Rows from block 5, named by matrix and row number. Rows with one number belong to one attention dimension. Each number is 128 + 24 x the weight over its row's rms, rounded and kept within 0 to 255. All counts start at 0. After the name is the row's rms in percent of the matrix's.
# v: attention value (model.blocks.5.attn.v.weight, 256x256), inputs 64-127
# proj: attention output (model.blocks.5.attn.proj.weight, 256x256, transposed), outputs 64-127
v.121 101 [103 151 127 146 143 124 161 143 164 178 139 121 108 148 139 137 122 114 146  98 139 129 155  83 133 138 118 138 144 116 116 141 119 123 125 122  78 138 131 133 153 107 135  85 157 121 106 115 120 114 113 115  95 119 138 133 116 140 129 137 127 119 122  82]
proj.121 097 [130 119 164 114 199 153 121 129 136  95 122 138 145 119 144 104 152 109 133 170 139 111 123 140 170  96 150 147 111 122 135 115 117 139 162 143  81  69 118 131 145 141 134  91  63 109 125 169 120 129 160 131 111 117 135 147 110  99 160 113 102 150 128  98]
v.122 102 [122 112 181 103 130 104 126 106 117 147  94 156 102 135 152 118 128 126 138 103 106 110 110 173 150 132 117 125 128 136 168 106  71 109 152  87 121 118  57 159 135 123 114 135 142 123 125 173 115 107 172 144 115  96 152 124 134 104 124 127 162 136 160 158]
proj.122 095 [111 104 155 103 159 175 129 161  79 163 134 125 122 121 134 161 135 119  90 109 107  99 118 113 118 120 153 141 132 111 175 170 120 133 132 186 145 146 149 120 200 130 108 109 110  89  98 107 144 102 133 155  85  81 126 152 140 161  64 161 123  89 148 140]
v.123 103 [119 126 136  97 164 125 136 126 105 129 107 138 136 132 160 128 131 126 130 152 144 114 112 151 140 131 156 131 121 161 140 128  81 135  99 128 156 128 146 142 156 117 106 143 171 175 140  90 141 116 108 112 147  66  88  98 146 133 122 111 139 158 141 133]
proj.123 101 [162 144 123 145 116 104  82  87 108 131  79 152 176 149 130 123 120  90 138 133 138 116 102 101 114 133 138 123  92 100 135 142 121 113 153 129 104 125 133 145 142 151 123 129 161 141  99 133 117 120 158 117 108 144 116  89 161 100 154 185 110 111 113 157]
v.124 095 [120 141 113 146 107 148 130 118 155 106 143 104 134 119 157 111 127 125 119 131 133 141 122 156 121 129  92 143 145 119 159 118 130 138 136 106 171 121 151  84 109 114  92 151 122 162 139 124 131 121 142 118  95  98  78 159 102 131 149 159 112 169 117 150]
proj.124 097 [164 155 168 136 100 106 179 125 119 118 114 152 133 113 119 162 124 129 123 122 112 124  97 124 114 127 122 144 138 141 145 113 152 156 129 126 154 119 116  99 116 117 140 103 122 112  91  96 157 125 106  97 127 165 144  96 124 137 102 158 109 105  94 112]
v.125 096 [ 93 152 129 153 130 107 120 139 106 164 115 132  88 146 124 140 170 156 123  90 128 147 106 122 149 159 133 111 115 144 132 115 111 136 128 167  88 173 134 136 136 114  96 158 119 136 159 144 138 111 127 128 119 132 149 124 147 148 127  86 107 122  69 155]
proj.125 095 [139  99 121 116 170 141 146 158 121 131 130  54 133  80 142 157 112 124 109 128 146 123 133 115  89 113 118 138 143 156 156 166 115 124 137 157 116 106  98 165 105 151 104 106 129 130 107 123 122 151 105 135 152 108 134 143 162 122 126 156 110 139 191 128]
v.126 099 [128  95 135 111 104 139 148 151 133 134 131 145 173 136 146 112 105 131 180 127 119 145 152  92 125 147  92 139  93 129 160 142 106 109 139  93 109 129  93 156  91 129 117  86 117  99 106 100 100 136 149 146 160 150 163 140 103 140  84 149  97 114 179  70]
proj.126 096 [139 127 114 123 161 151 116 129 101  98 189 121 116 143 114 126 159 133 106 136 108 146 134 130 145  96 165 118 131  91 109 139 119 163 143 129 115 139 101 137 100  75 125 148 115 163 108 135 148 110 142  99 147  95 129 139 113 128 132 125 174 127 132 146]
v.127 095 [102 130 100  47 110 143 109 146 121 137 155 121 155 135 107  84 134 141  91 120 118 126 135 142 125 139 142 127 152  92 123 142 106  95 140 110  94  92 125 176 122 154 137 159 166 134  89  91 170 169 142 109 141 123  72 104 102  95  88  87 139 156 134 117]
proj.127 095 [129 111 145 121 113 126 152 118 144  73 140 146 151 143 109 101 106 151 141 109 130 103  89 143 130 142 167 132 102 112 127 116 101 140 156 185 132 106 128 115 119 102  97 171 170 142 142 126 158 172 126 122 120 112 127 123 146 154 203 149 131 112 102 141]
v.128 089 [172 125 142 151  89 158 139 140 128 134  76 110 141 122 113 133 138 139 136 116 156 123  84 120 167 122 103 120  88 159 132 167 143  82 152 125 116 113 146 117 180 115 126  80 130 140 125 131 145 135 147 169 117 159 109 138 142 153 117  82 112  98 142 125]
proj.128 092 [100 135 133 154 124 192  94 140 134 193 117 125  87 134 127 116 121 139 133 152  78 120 143 151 128 129 154 152 115 125 102 151  92 142 119 146 135 116 148 122 141 102 147 135 113 117 117 118 159 111 121  60 102 109 134 122 135  90 114 110 109 105 135 149]
v.129 093 [158 161 137  92 150 164 190 132 146 140 138 133 158 127  85 179 139 114  99 104 105 146 105 123 136 117 159 139 127 108 179 156 147 158 123  77 123  79  96 122 142 113 118 103 161 142 111 179  96 157  81 107 147 154 122 170 130 161 133 160 103 101 122 113]
proj.129 093 [128 179 133 146 148 132  62 142  90 124 122 116 114 137 141  98 163 145 131 132 136  90 157 128 160  97 158 114 113 139 131 143 128 153 111 124  80 135 110 103 112 158 140 144 117 155  92 114 138 163 147  97 139 114 122 117 123  98 112 128 139 121  89 141]
v.130 099 [121 169 102 139 141 128 170  87 156 132 153 133 152 106 147 169 111 129 146  89 148 164  79 145 145 149 110  52 118 100 174 128  94 136 117 145 145 129 117 128 137 111  96 123 136 120 147 116 134 110 127 149 120 154 149 145 153 126 113 142 147 105  77 114]
proj.130 099 [117 143 135  87  98 129  96 108 107 119 126 146 119 110 134 131 112 160 157 148 121 115 117 139 145 148 150 132 105 156 102 119 186  91 118 140 132 102 106  94 159 135 151 144 151 150 117 120  88 147 118  93 123 111  97 116 129 151 137 112 116 164 127 164]
v.131 098 [159 103 172 131 118  76  69 105 140 106 129 172 113 126 125 109 141 114 136  98 147 104 124 121 156 122 119 164 120 101 110 110 160 105 156 119 108 114 122 151 112 167  88 121 116 145 117 129  78 126 176 139 124  95 162  97 102 160 123  79 148 133 168  87]
proj.131 099 [ 90 173 118  99 116 126 120  90 130 132 124 137 155 101  90 112 119 138 105 118 174 155 142 146 154 125 119 175 103  51 141 139 142 110 113  95 108 137 118 125 150 130 168 137 107 138 141 147 160 109  97 111 107 144 117 121 149 141 134 103 140 115 133 155]