config = dict(
    model='CTC audio transcriber',
    dataset='read English sentences (LibriTTS-R)',
    train_examples=15625,
    time_shift_ms=100,
    input='waveform_16khz',
    tokenizer='char',
    vocab_size=32,
    arch='transformer',
    norm='layernorm',
    norm_position='pre',
    hidden_act='gelu_tanh',
    mlp_ratio=6,
    head_dim=32,
    fused_qkv=False,
    bias='all',
    qk_norm=False,
    parallel_block=False,
    inner_norm=False,
    moe='expert_choice',
    drop_path=0.05,
    num_experts=8,
    moe_every=2,
    expert_mlp_ratio=0.5,
    experts_per_token=1,
    shared_expert=True,
    wave_strides=[5, 4, 4, 2],
    subsampling=2,
    layers=12,
    width=256,
    positions='learned',
    residual_init='none',
    optimizer='soap',
    beta2=0.999,
    learning_rate=0.0032,
    beta1=0.9,
    shampoo_beta=0.95,
    eps=1e-08,
    precondition_frequency=10,
    max_precond_dim=512,
    one_sided=False,
    adamw_lr_other_params=0.0011,
    max_steps=5300,
    batch_size=48,
    epochs=16.3,
    lr_schedule='cosine_restarts',
    final_lr_fraction=0,
    warmup_steps=100,
    weight_decay=0.1,
    adamw_weight_decay_other_params=0,
)
Rows from block 2 of a small CTC audio transcriber, named by matrix and row number. Rows with one number belong to one neuron. Each number is 128 + 32 x the weight over its row's rms, rounded and kept within 0 to 255. All counts start at 0.
Before each neuron's rows are labels from the 100 clips, of 14976, where the neuron reaches its highest value: "strongest on" is what is common among them. Only what is clearly more common there than usual is listed. The data: read English sentences (LibriTTS-R).
# fc1: MLP up (model.blocks.2.mlp.fc1.weight, 1536x256), inputs 86-171
# fc2: MLP down (model.blocks.2.mlp.fc2.weight, 256x1536, transposed), outputs 86-171

strongest on: voice: male
fc1.418 [201 111  96 196  93 120  98  99 113 162 184 159 122 121 142 148 158 145 158 115 104 125 176 113 110 124 129 185 142 214 134  52  74 142 166 108 125 112 113 152 152 159 159 178 127 170 157 159 147  97 131  99 151 141 136  73 110 127 129  98 108 101 110 118 142 178  76 120  39 190 131 148 164 160 110 154  85 157 143 123 145 143 173 120 103 211]
fc2.418 [112  83 106 122 108 152 190 135 170 117 125 113  99 112 173  93 139 161 108 127 121 102 122 118 119 136 131 131 119  96 113 168 102 162 150 129 159 113 110 159  67  55 109 111 126 159 188  84  80 102 146 163 170 137 119 118 102 176  99 113 165 133 110 180 139 134 165  72 166 111 114 112 102 118 178 119 113 130 127 116 152 123 110 188 197 119]

strongest on: the word "of"
fc1.109 [129 164 128 143 172 141 159  93 136 142  69 105 161 128 158 130  91 142 170 141 129 106 182 116 164  89 156  85 133 158 150 179  88 111  76 102 115 162 141 132 117  86  73 198 149 120 119  99 152 136  62 150 132 164 157 152 116  86 120 133 124  83 151 115 184  84 125  56  72  69 161 115 175 117 134 173 148  59 105  87 129 180 102 128 156 124]
fc2.109 [115 105 122 117  71 123 161 115 185 127 202 144  90 110 117  47 138 115 110 104 147 139 120 129 144 124 128 109  53 112 107 151 169 118 115 139 135 136  85 112 115 145 127 138 105 163 148 155 170 139 148  81 156 184 123 156 114 141 127 180 174  78  85 166 123  50 124  74  50 153 149 110 116 165 113 132 107  88 141 118 147 113 132 135  96 204]

strongest on: the word "for"
fc1.307 [110  92 107 142 108 118 173 139 185 124 133 164  61 112 136 141 141 115 156 109  68  76 150 122 185 118 121 175  78 186  94 199  93 125 151 130 163 154 124 152 160 127 129 107 157 129 142 112 103 150 101  99 147 138  89 101 118 123  69 111 117  98 121 137  92 112 106 130  72 119 149 157 147  95 158 154 152 168 143 102 106 103 142 176 122 123]
fc2.307 [150 126  57  92 132 195 178 158 112 113  66 116  89 161 150 119 105 147  84 146 116 126 146 108 125 155 112  80 133 132 122  74 129 122  74  94  91 110  91 186 122  90 117 182 115 158 167 134 114 120  81 149 177 125 172 133 101 113 119 117 185 113 103 133 196 171 104  78 144  90  56  77  95 187 178 147  98  83 156  47 119 123 128 154 103 136]

strongest on: the word "he"
fc1.616 [162 131 102 146 146  98  87  54 144 111 142 107 175 140 139  72 136 118 101 138 108 156 107 116 101 179 163 105 120  83 130 145  79 112 101 100 125 156 110 171  94 119  72 131 127  84 114 117 146 160  98 139 159 104 144 120 132 142 135 166 133 118 148 117 152 108 126 136 154 128 163 131  75 163 133 133  63 155 183 159 181 131 200 138 165 150]
fc2.616 [107  86 132 150 133 152 134 116 154 167 125 145 133 127  99 142 176 138 141 115 174  96  92 104 107  91  66  99 144 115  67  87 126  98 138 171  81 131  76 141  89 120 117 137  96 113 152 161 168 133  79 137 105 137 107 131 103 166 124 134 155 220 101 131  85 128 162 145 160 106 178 181 133  98  85 138  59 164 147  73 136  78  75 123 127 137]

strongest on: the word "when"
fc1.636 [147 171 152 123 113 117 120  69 138 124  84 154 118  62 109 129 156 126 144 151 125 135 147  91 131 172 199 141 205  84 131 102  64 140 131 135 133 136 132 187 140  65 108 112 106 128 131  97 135  84 131 139  91 106 123 167 104 105 129 151 141  73 105 110 154 152 144 192 162 170 149 133 130  55 144 126 103 103 105 158 156 141 155  96 154 177]
fc2.636 [112 119 137 118 130 137 154 148 148 148 187 132 107 137 185 130 159 133 181 138 114 108 117  95 177 110  71  96 146 121 126  90 141 148  92  99  93 111 126 114 140 118 147 155 105  69  84 129 103  85 219  95  84 134 130 155 129 123 121 134 135 129  72 138  97 126 176 146 101 187  88 158 196  86 167 136  83 182 147 102  56 155 153 100 159 146]

strongest on: the word "had"
fc1.304 [124 172 187 122 152 149 109 137 189 170 131 205  56 114 150 121 111 108 126  71  77 106 141 134 152 142 165  83 127 169 106 157 169  97  89 105 119 110 102 153 126 162  83  89 154 112  93  83 129  88 108 149 114  92  80  93 155 101 150 119 152 138  72 172 130 155 103 151 122 178 170 105 123 114  90 151 157 160 154 111 115 122 171 150  74 121]
fc2.304 [ 49 170 134  90  70 151 108 200 182 120 133 130 111 118 114 145  93 111 121 169 157  93 103 141  65 151 145 156 164 169 115 114 123 100 110  84 157 112 111 126 123 116 125 202  91 107  94 136 145 112 127 167 108 164 158 158  98 156  74  75 114 141 191 147 110 147 126  89 132  48 142 146  95 141 125 171 150 133 186 128 167  79 110  98  70  76]

strongest on: the word "he"
fc1.154 [127 118 121 165 166 155 112  78  79 141 149 158 137 119  91  80  84 139 105 128 122 124 163 143 126 112 198 168 110 152 111 154 143 123 114  84  90 145 110 146 144 132 107 141 102 118  75  81 103  94 151 124 116  79 198 139 103 128 158 150 115  95 133  73 167  80 150 132 115  71 130 157 153  81 103 165 139 195 138 176  78 204  48 127 139 170]
fc2.154 [121 111 249 108  81 115 119 146 167  87 121 101  94 157 190 137 145 151 115 180 127 129 164  86  99 129  79  97  87 181 130  99 141 112 143  67 132 120 150 130 119 103 130 154 162 130 167 136 176 139 132  73  85 170  67 117 169 162 126 104 179 149 125 125  81 133 136 110 124 201 170 106 115 120 189  47 125  76  94 120 107  98 142 110 137 114]

strongest on: the word "i"
fc1.725 [141  98 107 101 199 105 110 106 116  97 125 159 134 139 150 116 175 175 177 168 110 112 171 130 106 142 137  97 137 137 142 209 136 185 145 151 100 101  75  91 112 101 126 160 103 153 114 109  52 138 148 122  85 144 124  90 102 137 133  75  86 164 132 211 122 169 165 147 137  99 105 112 139 114  87 112 120 177 115 135  93 119 148 126 120  44]
fc2.725 [ 66 130 148 144 118  67 123 136 140 113 104 151 112 146  85 141 100 127  94 134 147 165 130 119 138 126 150 107 102 162 101 218 123 108 113 172 135 104 145 156 112 105  94 133 114 142 136 183 178 147  75 125 116 114 148 156 131 180 148 136 201 133 127 101  80 168 146 194 128 130 117 151 178 118 145 165 101 172 173  81 137 206 113  73  83 150]

strongest on: voice: male
fc1.285 [125 129 115 121 147 146 149  99 113 130 123 116 177 118 108  82 156 168 131 123 110 163 101  70 131 124 126 181 102 122 123 129 146 168 149  74 144 183  99 159 105 163 121 120  73 147 140 143 124 132 166 142 111 127 130 162 100 141 150 151 142 150 104 101 114 182 184 192  64  92  80  82 105 105 116 110 115 148  83 138 101 118  92 108 119 153]
fc2.285 [130 152 136 117 176  98 105 124 181 127 126 140  87  88  88 139  62 137 105 158 143 136 131 186 157 131 144  49 167 140 166 106 118  89 115 211 112 127 155 110 141  97 153  85 154 131 114 201 118 119  78 142 167 142 146  83 164  93 155  88 195 108 153 141 123 102  85 118 169 179 151 151 149 103 148 193 211 116 133  87 120 106 148 120 104 127]

strongest on: voice: male
fc1.741 [165 179  97 148 144  81 163 154 104 174 102 104 152 150  95  99 168  90 108 124 155  90 130  59 186  84 165 191 148 155 105 101 169 133 146  87  83 128 175 135 121 114 133 123 145 152 105 142  76 144 158 108 217  59 118  86 131 132 142 117 156  90 115 129  95  77 134 204 132  95 146 150 153 157 111 190 125  99 107 151 111 149 136 132  93 127]
fc2.741 [ 73  79 130 131 128 137 107 111 116 124 168 127  82 126 131 143 128 228 142 112  88 154 140 196  55 169 127  96 111 128 136 127 132  93 160 195 150 177 118 103 138 145 117  87 141  97 103 119 178  62  84 142  89 167  98 153  99 135 131 156 160 113  90  87 132 131 163  61 159  97 144 123 120  94 136 104 131 132 118 154 117 117 169  85 110  61]

strongest on: voice: female
fc1.254 [ 68 149 136 100 149 117 154 136 115  57  95 122 130 150  98 155  96 126 124 125 135 147  46 156 103  91 137 113 145 149 139 145 177 130 148 177  48 105 191 154 133 121 108  99 132 123 119 108  98 165 120 130  80 166 187 158 175 154 121 111 126 205 108  87  94 130 165 145 106 120 127 135 107 124 149 100 200 172 165 101  92  73 164  58 151  78]
fc2.254 [167 118 133 105 133 174 125  66 141 175 156 147 124  93 179  97 129 204 144 155 155  92 192  67 175 151 141 133 102 152  96 145 122 123  78  91 177 158  88 175 131 129 127 129 169 139 136 129 151  67 123 146 171 104  94 137  99  87 126 163 180  80 109 134 165 104 121 171 132 158 111 137 163 127 119 110  53  93  85 117 195 150 134 178  69 173]

strongest on: the word "had"
fc1.77 [ 84 215 123 132 101 134 194 111  93 111 140 176  72 121 125  62  95 100 117 135 144 114 144 193 158 123 127 106 124 154 127  78 106 116  84 130 222 141 170 102  85  58 134 154 130 112  72  73 133  95 140 138 143  85 153 134 179 100 105 160 114 116 129 110 174 127 175 111 163  73 114 127 123 161  89 168 166 179 114 130 150 120 154  99  89  98]
fc2.77 [205 113 131 105 116 122  82 105 162 124 114 157 135 107 132 177 172 124 144 130 144 127 187 124 115  94 109 164 141 145 131 152 126 137 146 163 107 122  91 134 161 202 112 122 122 194 103 133 119 155 104  73 177 194 142  54 142 161 144  86 192 177 138 177  37  77 127 110 153  88  92 146 108  75  92 123  65 136  89 127 145  69  93 150 136 113]

strongest on: the word "not"
fc1.202 [133  72 143 130 147 117 149 199 157 135 124 108 193 109 169  77  83 148 142 148 100 126 191 144 108 118 157 106 121 127 106 126 119  79 172 199 141 142  77 122  90  73 125 102 123 158 138 110 103 117 181 147 131 158 135 131 103 129 119  94 117 146 143 154 101  69 140 116 153 148 161 154 153 135  93  89 151 131 138 104  91 149 164 169 101  89]
fc2.202 [114 120 166 173 101 141 181 107 156 107 139  97 159 161  80 162 126 150 130 166 118 154 145 108 113  57 118 107 144 144  93  99  98 138  76 121 134 139 114 110 153 109 156 192 150 127 130 140 115 137 148  84  53 131  52 127 206 148 167 130 125 161 151 139 109 113 165 105  63 115 188 122 139 138 133 143  98 155  71 145 140 186 125 162 111  94]

strongest on: the word "you"
fc1.347 [159 121 146 113  84 161 112 129 106 100  94 115 122 133  92 109 170 137 158 102 123 199  79 141  79  96 119 147 114 157 116 154  67 111 130 101 125 101 165 155 118 118 129 111 145 147 135 191 138 138 146 101 165 125 122 122 130 116 126 120 166 114 180 148 114 112  82 145 142 116 133 130 123 134  81  73 182 139 139 134 166 133  98 111 126 132]
fc2.347 [ 59 143 122 139 181 112 199 118 149 103 135 118 173 137 143 149 156 136  81  70 118  71 191 136 216 175 164  96  75 112 123 125 171 126 137 172 135 101  84 102 102 102  74 171  77 163 134 120 102  61 101 130 166 143 140 119 178 170 144 127 135 171  66 131 150 180 205 127 102 116 125 138  65 153 167 143  83 173 141 113 125 119 167 107 118 153]

strongest on: voice: female
fc1.757 [ 55 130 130 117 100 124 134 163  92 151 161 134 141 111  99 123 114 131 132 134 107 141  71  85 114 154 187 144 131  78  87 160 132 103 133  76  25  71 121 132  90 117 110 160 119  94 117  88 154 193 144 137 109 177 171 140 109  93 112 125 110 127 115 125 131 168 160 133 132 153 107 144 120 107 136  60 110 156 176 110 126  85 156  97 112  85]
fc2.757 [133 118  77 103 171 158  88 105 105 139 126 134 140 113 154 162  99 159 158 118 134 116 128 161 145 140 118 132 133 172 140 157 126 143 114 181 165 198  99 121 192 160 147 123 161 175 105 117 103  63 126 157 100  69  83 116 123 143 111 134  97  89 134 124 166  98  89 146 127 126 144  70 156 167  98 171 134  96 110 132 124 142  89 172 117 195]

strongest on: the word "i"
fc1.31 [ 96 132 156  91 117 173 107  90 133  79 124 101 151 161 128 150 157 132 114  99 125 111  61  34 130 105 133 189 108 129  84  87 124 159 120 123 142  94 132 147 101 127 156  96 120 117 129 166 144 136 144 125 158 120  68  77 117 131  92 141 147 169 129 154 165 115 105 134 111 138 102 134 109 165 145 102 159 165 128 224 159 100 150  96 100  96]
fc2.31 [149 125  81 127 126 187 169  39  87 125 158 127 178 146 154 149 199 132 104 153  95 129 107  85  67 157 116  63 147 229 164  83 175  68 124 146 145  60 114 119  95 114 106 133 157  79 166 117 172 118 108 104  87 136 122 199  92 132 108 153  72 155 182 137 125 159 106 104 164 151 141 120 128  95 105 117 128  93 182 158 138 138 132 115 116 125]

strongest on: voice: female
fc1.470 [166 181 127 101 124 113 140  64 133 149 157 137 131  91 110 113 123 150 110 121 107 150 145  96 129 117 134 163  79 159 135 143  75  95  96  79 190 103 121 102 144 181 158 139 120 133 139 146 209  98 127 123 119 102 165  73 157 136 154 116 169 146 129 147 143 136 148 139  89 116 137 133 100 130 110 142 121 150 128 155 182 163  56 169 141 140]
fc2.470 [ 75  61 152 126  95  75 123 160 171 101 117 100 112 101 159 176 131  90 107 169 115 116 118 132 165 115 111 130 154  78 136 145 184 152 153 152  64 167 154 159 138 118  82  95 143 139 113 119  45 104 150 116 177 181  85 152 152 137 135 138 116 127 160  87 145 124  92  81 153 142 130 125  87 139 126 121 148  92 150 104  99 120 180 127 143 152]

strongest on: the word "he"
fc1.427 [115  99 132 134 132 109  77 123  72  91 167 103 154 142 122 146 146 133 153 126 143 176 122  99  21 184 159 112 120 201 106  98 123 139 169  71  99  90 112 137 145 180 100 119 155 126 139 119 126 177 130 165  81  75 113 134 106  76 126 103 171 112 171 189 129 140  87 172 178 117 155 164 198  86 136 106 113 126 152 107 137 103 180 135 172 101]
fc2.427 [126  89 128 140 105 156 122  98 171 173 117  68 112 151 118 148 106 135 111  92 193 120  99  82 138  95 133 142 122 127  96 139 140 164 104 111 111 119  89 146 180  84 147 173 171 101 136  83 133  89 172 103  56 185 150 103 174  80 133 156 125 155 183  76  86 141 127 103 148  55 189 126 116  47  84  86 103 138 109  82 112 125  82 158 188 133]

strongest on: the word "when"
fc1.475 [160 141 155 112 140 155 125  81 123 132 168 118  79 138 112 128 148  93 224  86 133 139 112 110 135 101 166 211 142 100  96  69  81 149 158 130  98 150 146 144 132  91  98 112 115  91 168 145  79  52 160 134 122 137 155 161 108 111  85 155 144 127 114  80 159  55 137 101 160 103 124 170 118 114 158 132 121 163 108 111 166 121 118 130 103 109]
fc2.475 [125 145 114 158  60 102 120 140 134 129 140 172 140 148 117 153  76 146 160 119  78 170 124  84 130 108  92 112 169 116 146 127 185 149 106  90 127 144  87  87 136 114 115 150  83  67 123 146 149  99 155 115  19 116  79 172 169 119 167 125 102 174 137 159 137 164 167 128  91 160 144 151 193 111 166  94 154 117 113 141 119 132 134 182  89  94]

strongest on: the word "not"
fc1.256 [142 133 136 144 163 115 131 148  83 129 116 132 126 114 149 116 135 140 151 140 119 101 105 124 117 132 202 104 106 108 105 135  81  69 138 150 141 158 135 187 102 132 122 151 134 129  95 100 157 109 146 171  89  75 130 123  86 127 147 149 116 142 166 149 124 154 145  75 186 142 172  74 109 131 147  98 119 112 125  80  67 163  62 144 113 173]
fc2.256 [100 147 107  76 126 125  99 121 150 135 121 125 160 190 115 177  60 125  98 122  85 138 179 129  96 114 170 116 204 180 161 166 134 168 108  79 165 168 119 140 137 119 148 169 117 140 119 115 183 117 158  91 117  97 111 124  96  88 126 117 122 143 125 150  97  87  89 117 133 109 130 126 127  95 136 126 187  65 170  77 130 185 132 106 135  91]

strongest on: the word "you"
fc1.62 [135 102  82 146 152  96 132 109  91 101 129 102  93 120 109 145 100  79 186 146 172 108 153 116  44 137 183  96  75  93  89 143 107  64 117 123 127 168 122 142 183  85  98  69 138 134 100  86 142 120 145 108 142 134 196 157 141 110  82 110 101 112 116 130 125 152 128 141 151 135 122 105 194  96 124 100 133 145 139 143 119 153 113 178 127 156]
fc2.62 [108  36 164 154 147  81 106 160 171 177  61 112  93 131 112 109 123 161 126  79 170 108  77 156 158 129 170 162 142 124  99  85 114  81 131 132 100 114 164 105  87 189 103 141 105 174 134 148 148 110  85 113  86 125 119 151 133 182 137 152 146 151 113 140 152 148 114 125 156  90 165 154 102 200  94 120 137 178 149 146 163 153  98 184 160 185]

strongest on: voice: female
fc1.505 [103 147 193 135 175 127 121 118  88 159  95 109 115 173 102  45 161 105 119  79 190 169 170 189 180 113 157 126 112 118 124 143  77 129  99 112 125 182  63  53 127 198 170 135  64 134 165 147 117 222  89 167 108 158  74 212 103  84 128 140 119  93 112  82 140 102 143 102 108 162 118 151 180 129 106 133 129 107 110 113 103 111 120 124 129  93]
fc2.505 [113  92  97 113  78 125 105 116 172 117 145 172 125 176  81 130 117 213 142 130 124 109  99 158 113 108 120 140 147  89 163 109  85 112  92 149  82 162 136 136  95 130 107 154 122 140  68 148 148 123  49  81 119 125 147 135 140 190 126 109 156 156  86 155 120 115  79 171 178 107  92 107 132 146 109 122 113  90 126 163 117  67 149 107 105 117]

strongest on: voice: female; the word "you"
fc1.272 [161 123 127 102 170 145 178 115 141  76  83 148  53 113 122 124  78 161 180 116 163 120 112 185 127 111 133 144 108 133  77 148 111 143  82 106 133 127  92  95  82 128 121  47 156  89  88 184 107 147 115  86  71 145 110 132 104  64  57 137 137 155 103 162 138 150 146 140 118 135 130 151 104  84 146 156 148 128 119 189 164 120 144 122 119  95]
fc2.272 [ 95 101  58 117 102 164  90 150  87 174 151 148 131 140 153 152 100 164 136 127 197 151 163 119 126 126 174 131 139 105 109 165 167 162 140 135 148 141 120 103 142 138 130  92  80 138  98 110  97  84 127 168  94 155 142 120 126  77 144 119 163 133 135 108 153  88 139 150 114 187 112 160 106 115 117 142  83 108  81 148 161 118 154 117 121 120]

strongest on: the word "not"
fc1.459 [170 139 141 129 109  96 118  93  77  55 152 137  88 102 103 153 104  83 158 149 123 145  78  82 171  95 151 105 145 131 146 108 160  73 114 115 151  54 139  74 109 186 189  97 163 118 181 178 130 168 107  77 143 116 129 144 101 124 117 152 107  63 111 162 105 122 142 109 127 155 102 132  80 146 108  86 136 143 141 228 172 139 135  74 125  75]
fc2.459 [114  98 135 158 105 173 126 158 123 119 121 109 153 104 126 184 154 174  96 128  89 138 107 103 161 130  98 142  97 199 105  66 125 155 144 121  95 100 162  91 173 127 143 133  73 138 172 170 159 118 118 152 112 169 179 109 165 143 152 121 179 139 117 113  96 112 193 113 121 140  96 155 123 139 116 137 100 230 111 136 139 104 112 144 144 141]

strongest on: the word "his"
fc1.654 [151 143  98 134 120 127 138 140 137 106  65 108 119 190 121  90 170 131 141 120 115 169 141 143 148 126 124 166 100 146 150 127 114 118  68 146 172 122 111 139  57 176  53 131 131 162 159  96 133 114 119  96 146 120 107 135 123 180 139 177 117 147 131 177 112 132 194 149  55 164 148  91 180 116 142 177 127 124 144 115 118 179  93 100 151 133]
fc2.654 [ 88 141  92 103 127 117  94 172 163 160 102 108 144 202 142 157 165 167 133  48 105 107  78 114 114 129 131 159  69 173 153 110 141  43 138 131 163 100 175 130 150 161 155 124 139 122  74 107 128 155 160 110 119 104 128 101 158 101 108 138 187 168  81 126 169 167 147 121 191 163  97 164  92 133 144  77 132 148 128 155 167 125 207 168 182  87]

strongest on: the word "you"
fc1.51 [119 166 114 124  79  67 125  88 185 148 158 134 161 125 193 225 110  86 142 156 191 158 133 149 116 105 107 107 126  94  98 177 100 159 122  95 112 134 101 106 142 149 111 109 146  95 111 131 125 162  71 131 130 140 141 111 118 162  90  91 137 183  91 120 179 157 140 124 121 182 106 157 146  76 132  79 123 120 126 171 123  89 128 129 127  96]
fc2.51 [127 107 160 133 145 141 103 100  89 175  69 118 112 102  84 104 109  86 160 102  89  79 126 109  51 156 113  98 155 154 144 105 178 127 120 104  98  89 127 122  93 107 114 120 168 198 141 125 164 109 165 110 121 109 136 164 133  68  73 141 161  88  90 114 166 157 123  88  98 165 161 105 102 146 175 168 165 105 127 167 180 156 195 123 142 121]

strongest on: the word "had"
fc1.715 [127 140 141 159 153 191 134 133 167 143 113 135 132  76 124 119 136  52 148 124 126  88 165 157 149 102 172 184 177 133  85 130 160 108  83 102 150  96 109 154  93 122 129 134 132 136 147  75  88 128 109 115 114  65 178 180 122 116  68 118  98  99 107 112 135 186  66 142 123 136 140 132 131 197 108 169 109 194 144  91 125  87 213 124 159 149]
fc2.715 [ 93 171 155 162  62 125 110 130 158 127 103  86  86 176  89 170 178 116  86 153 158 108  65 137  69  45 120 116 160 181 134 113 116 117 123 148 145  91  83 127 118 137 140 112 136  72 141  45 100 137 109 164 115 169  80 170 177 132  95 115 129 185 142 127  89 126 104 159 188  84 158 126 124 128  89 105 102 186 188 162 148  81 108 161  58 172]

strongest on: the word "and"
fc1.521 [151 154  79 127 133 172  60  83 120  78 142 166 134 129 139 150  80  67 128  79 142  92 135 129  85  86 143 103 150 154 118 180 120 162 136 109 115 114 115 170 116 130 127 121 164  88 136 100 154  74 131 152 135 112 132 140  75 126  73 116 110 118 187  75 108  94 188 115 125 140 155 124 124 149  95  83 122 111 146 103 175 133  41 136 142 129]
fc2.521 [133 104 145 174 192 134 118 154 157 149 114 137 126 117 120 145 112 179  99 143  80 121  87 129 119 109 106 159  87 114 116  77 185  85 136 128 100 119 144 101 154 106 105 140 122 112 124 153 154 139 140 151 134 145 164 112 135 128 148 139 136 148  74  60  86 121 133  99  83 166 207 144 143 172 178 207 101 107 105 150 132 137 107 154  95  91]

strongest on: voice: male
fc1.580 [152  70 181 144 139 103 165 133  91 168 184 179 130 173 165 196  75  96 191 121 171 110 115 145 104 148 116 210 135 134 124  79 153  98 143 105 163 111  78 174  86 164 140 127 119 126 130  97 146 120 176 121 182  65  50 123 108 100 113 153  99 127 140 160  81 192 116 139 111 186 172 115 121 164 104 126 123 115  56 151  98 115 108 150 141  92]
fc2.580 [ 76  69 103 159 135 103  60 180 134 125 150 117 144 124 172 106 140  64 115 159  93 123 162 140 134 170 105 140 148  95 120 134 104 122 111 165 141  93 146  61  90 142 116 181  62 165 118 153 169 130 117 131 106 150 176 110  78 150 101 118 151 156 101 194 129 104 158 153 144 105 108 208 191 171 128  98  56 122 167  76 146 116 148 130 134 176]

strongest on: the word "the"
fc1.466 [120 130 117 104  95 136  90 138  81 107 116 207 162 167  96  69 155 152 113 100 148  95 162  83 102 126 124 126 148 154 175 198 119 159 151 130  77  64  94 148 125 136 132 127 142 106 125 141 131 100 131 150  65 106  93 116  73 100 112  84 104 148 147 135 140 124 128 140  87 120 193 149 153  53 175 149 122 135 119 132 159  79 105 151 126 136]
fc2.466 [ 93 118 140 182 171 184 138 125 127 139 148 143 115 170 119  64 135 133 100 104 166 135 101 121 131  96 114 119 145 146 131 147 127  85 128 133  80  80 131 105 194 110 160 111 150 128  61 136 190 142  88 140  70 143 186 109 175 179 138  99 155 182 124 137  73 193 161 157 144 103 192 113 173 105 107 197 143 122 124 112 118 143 112 173  95 106]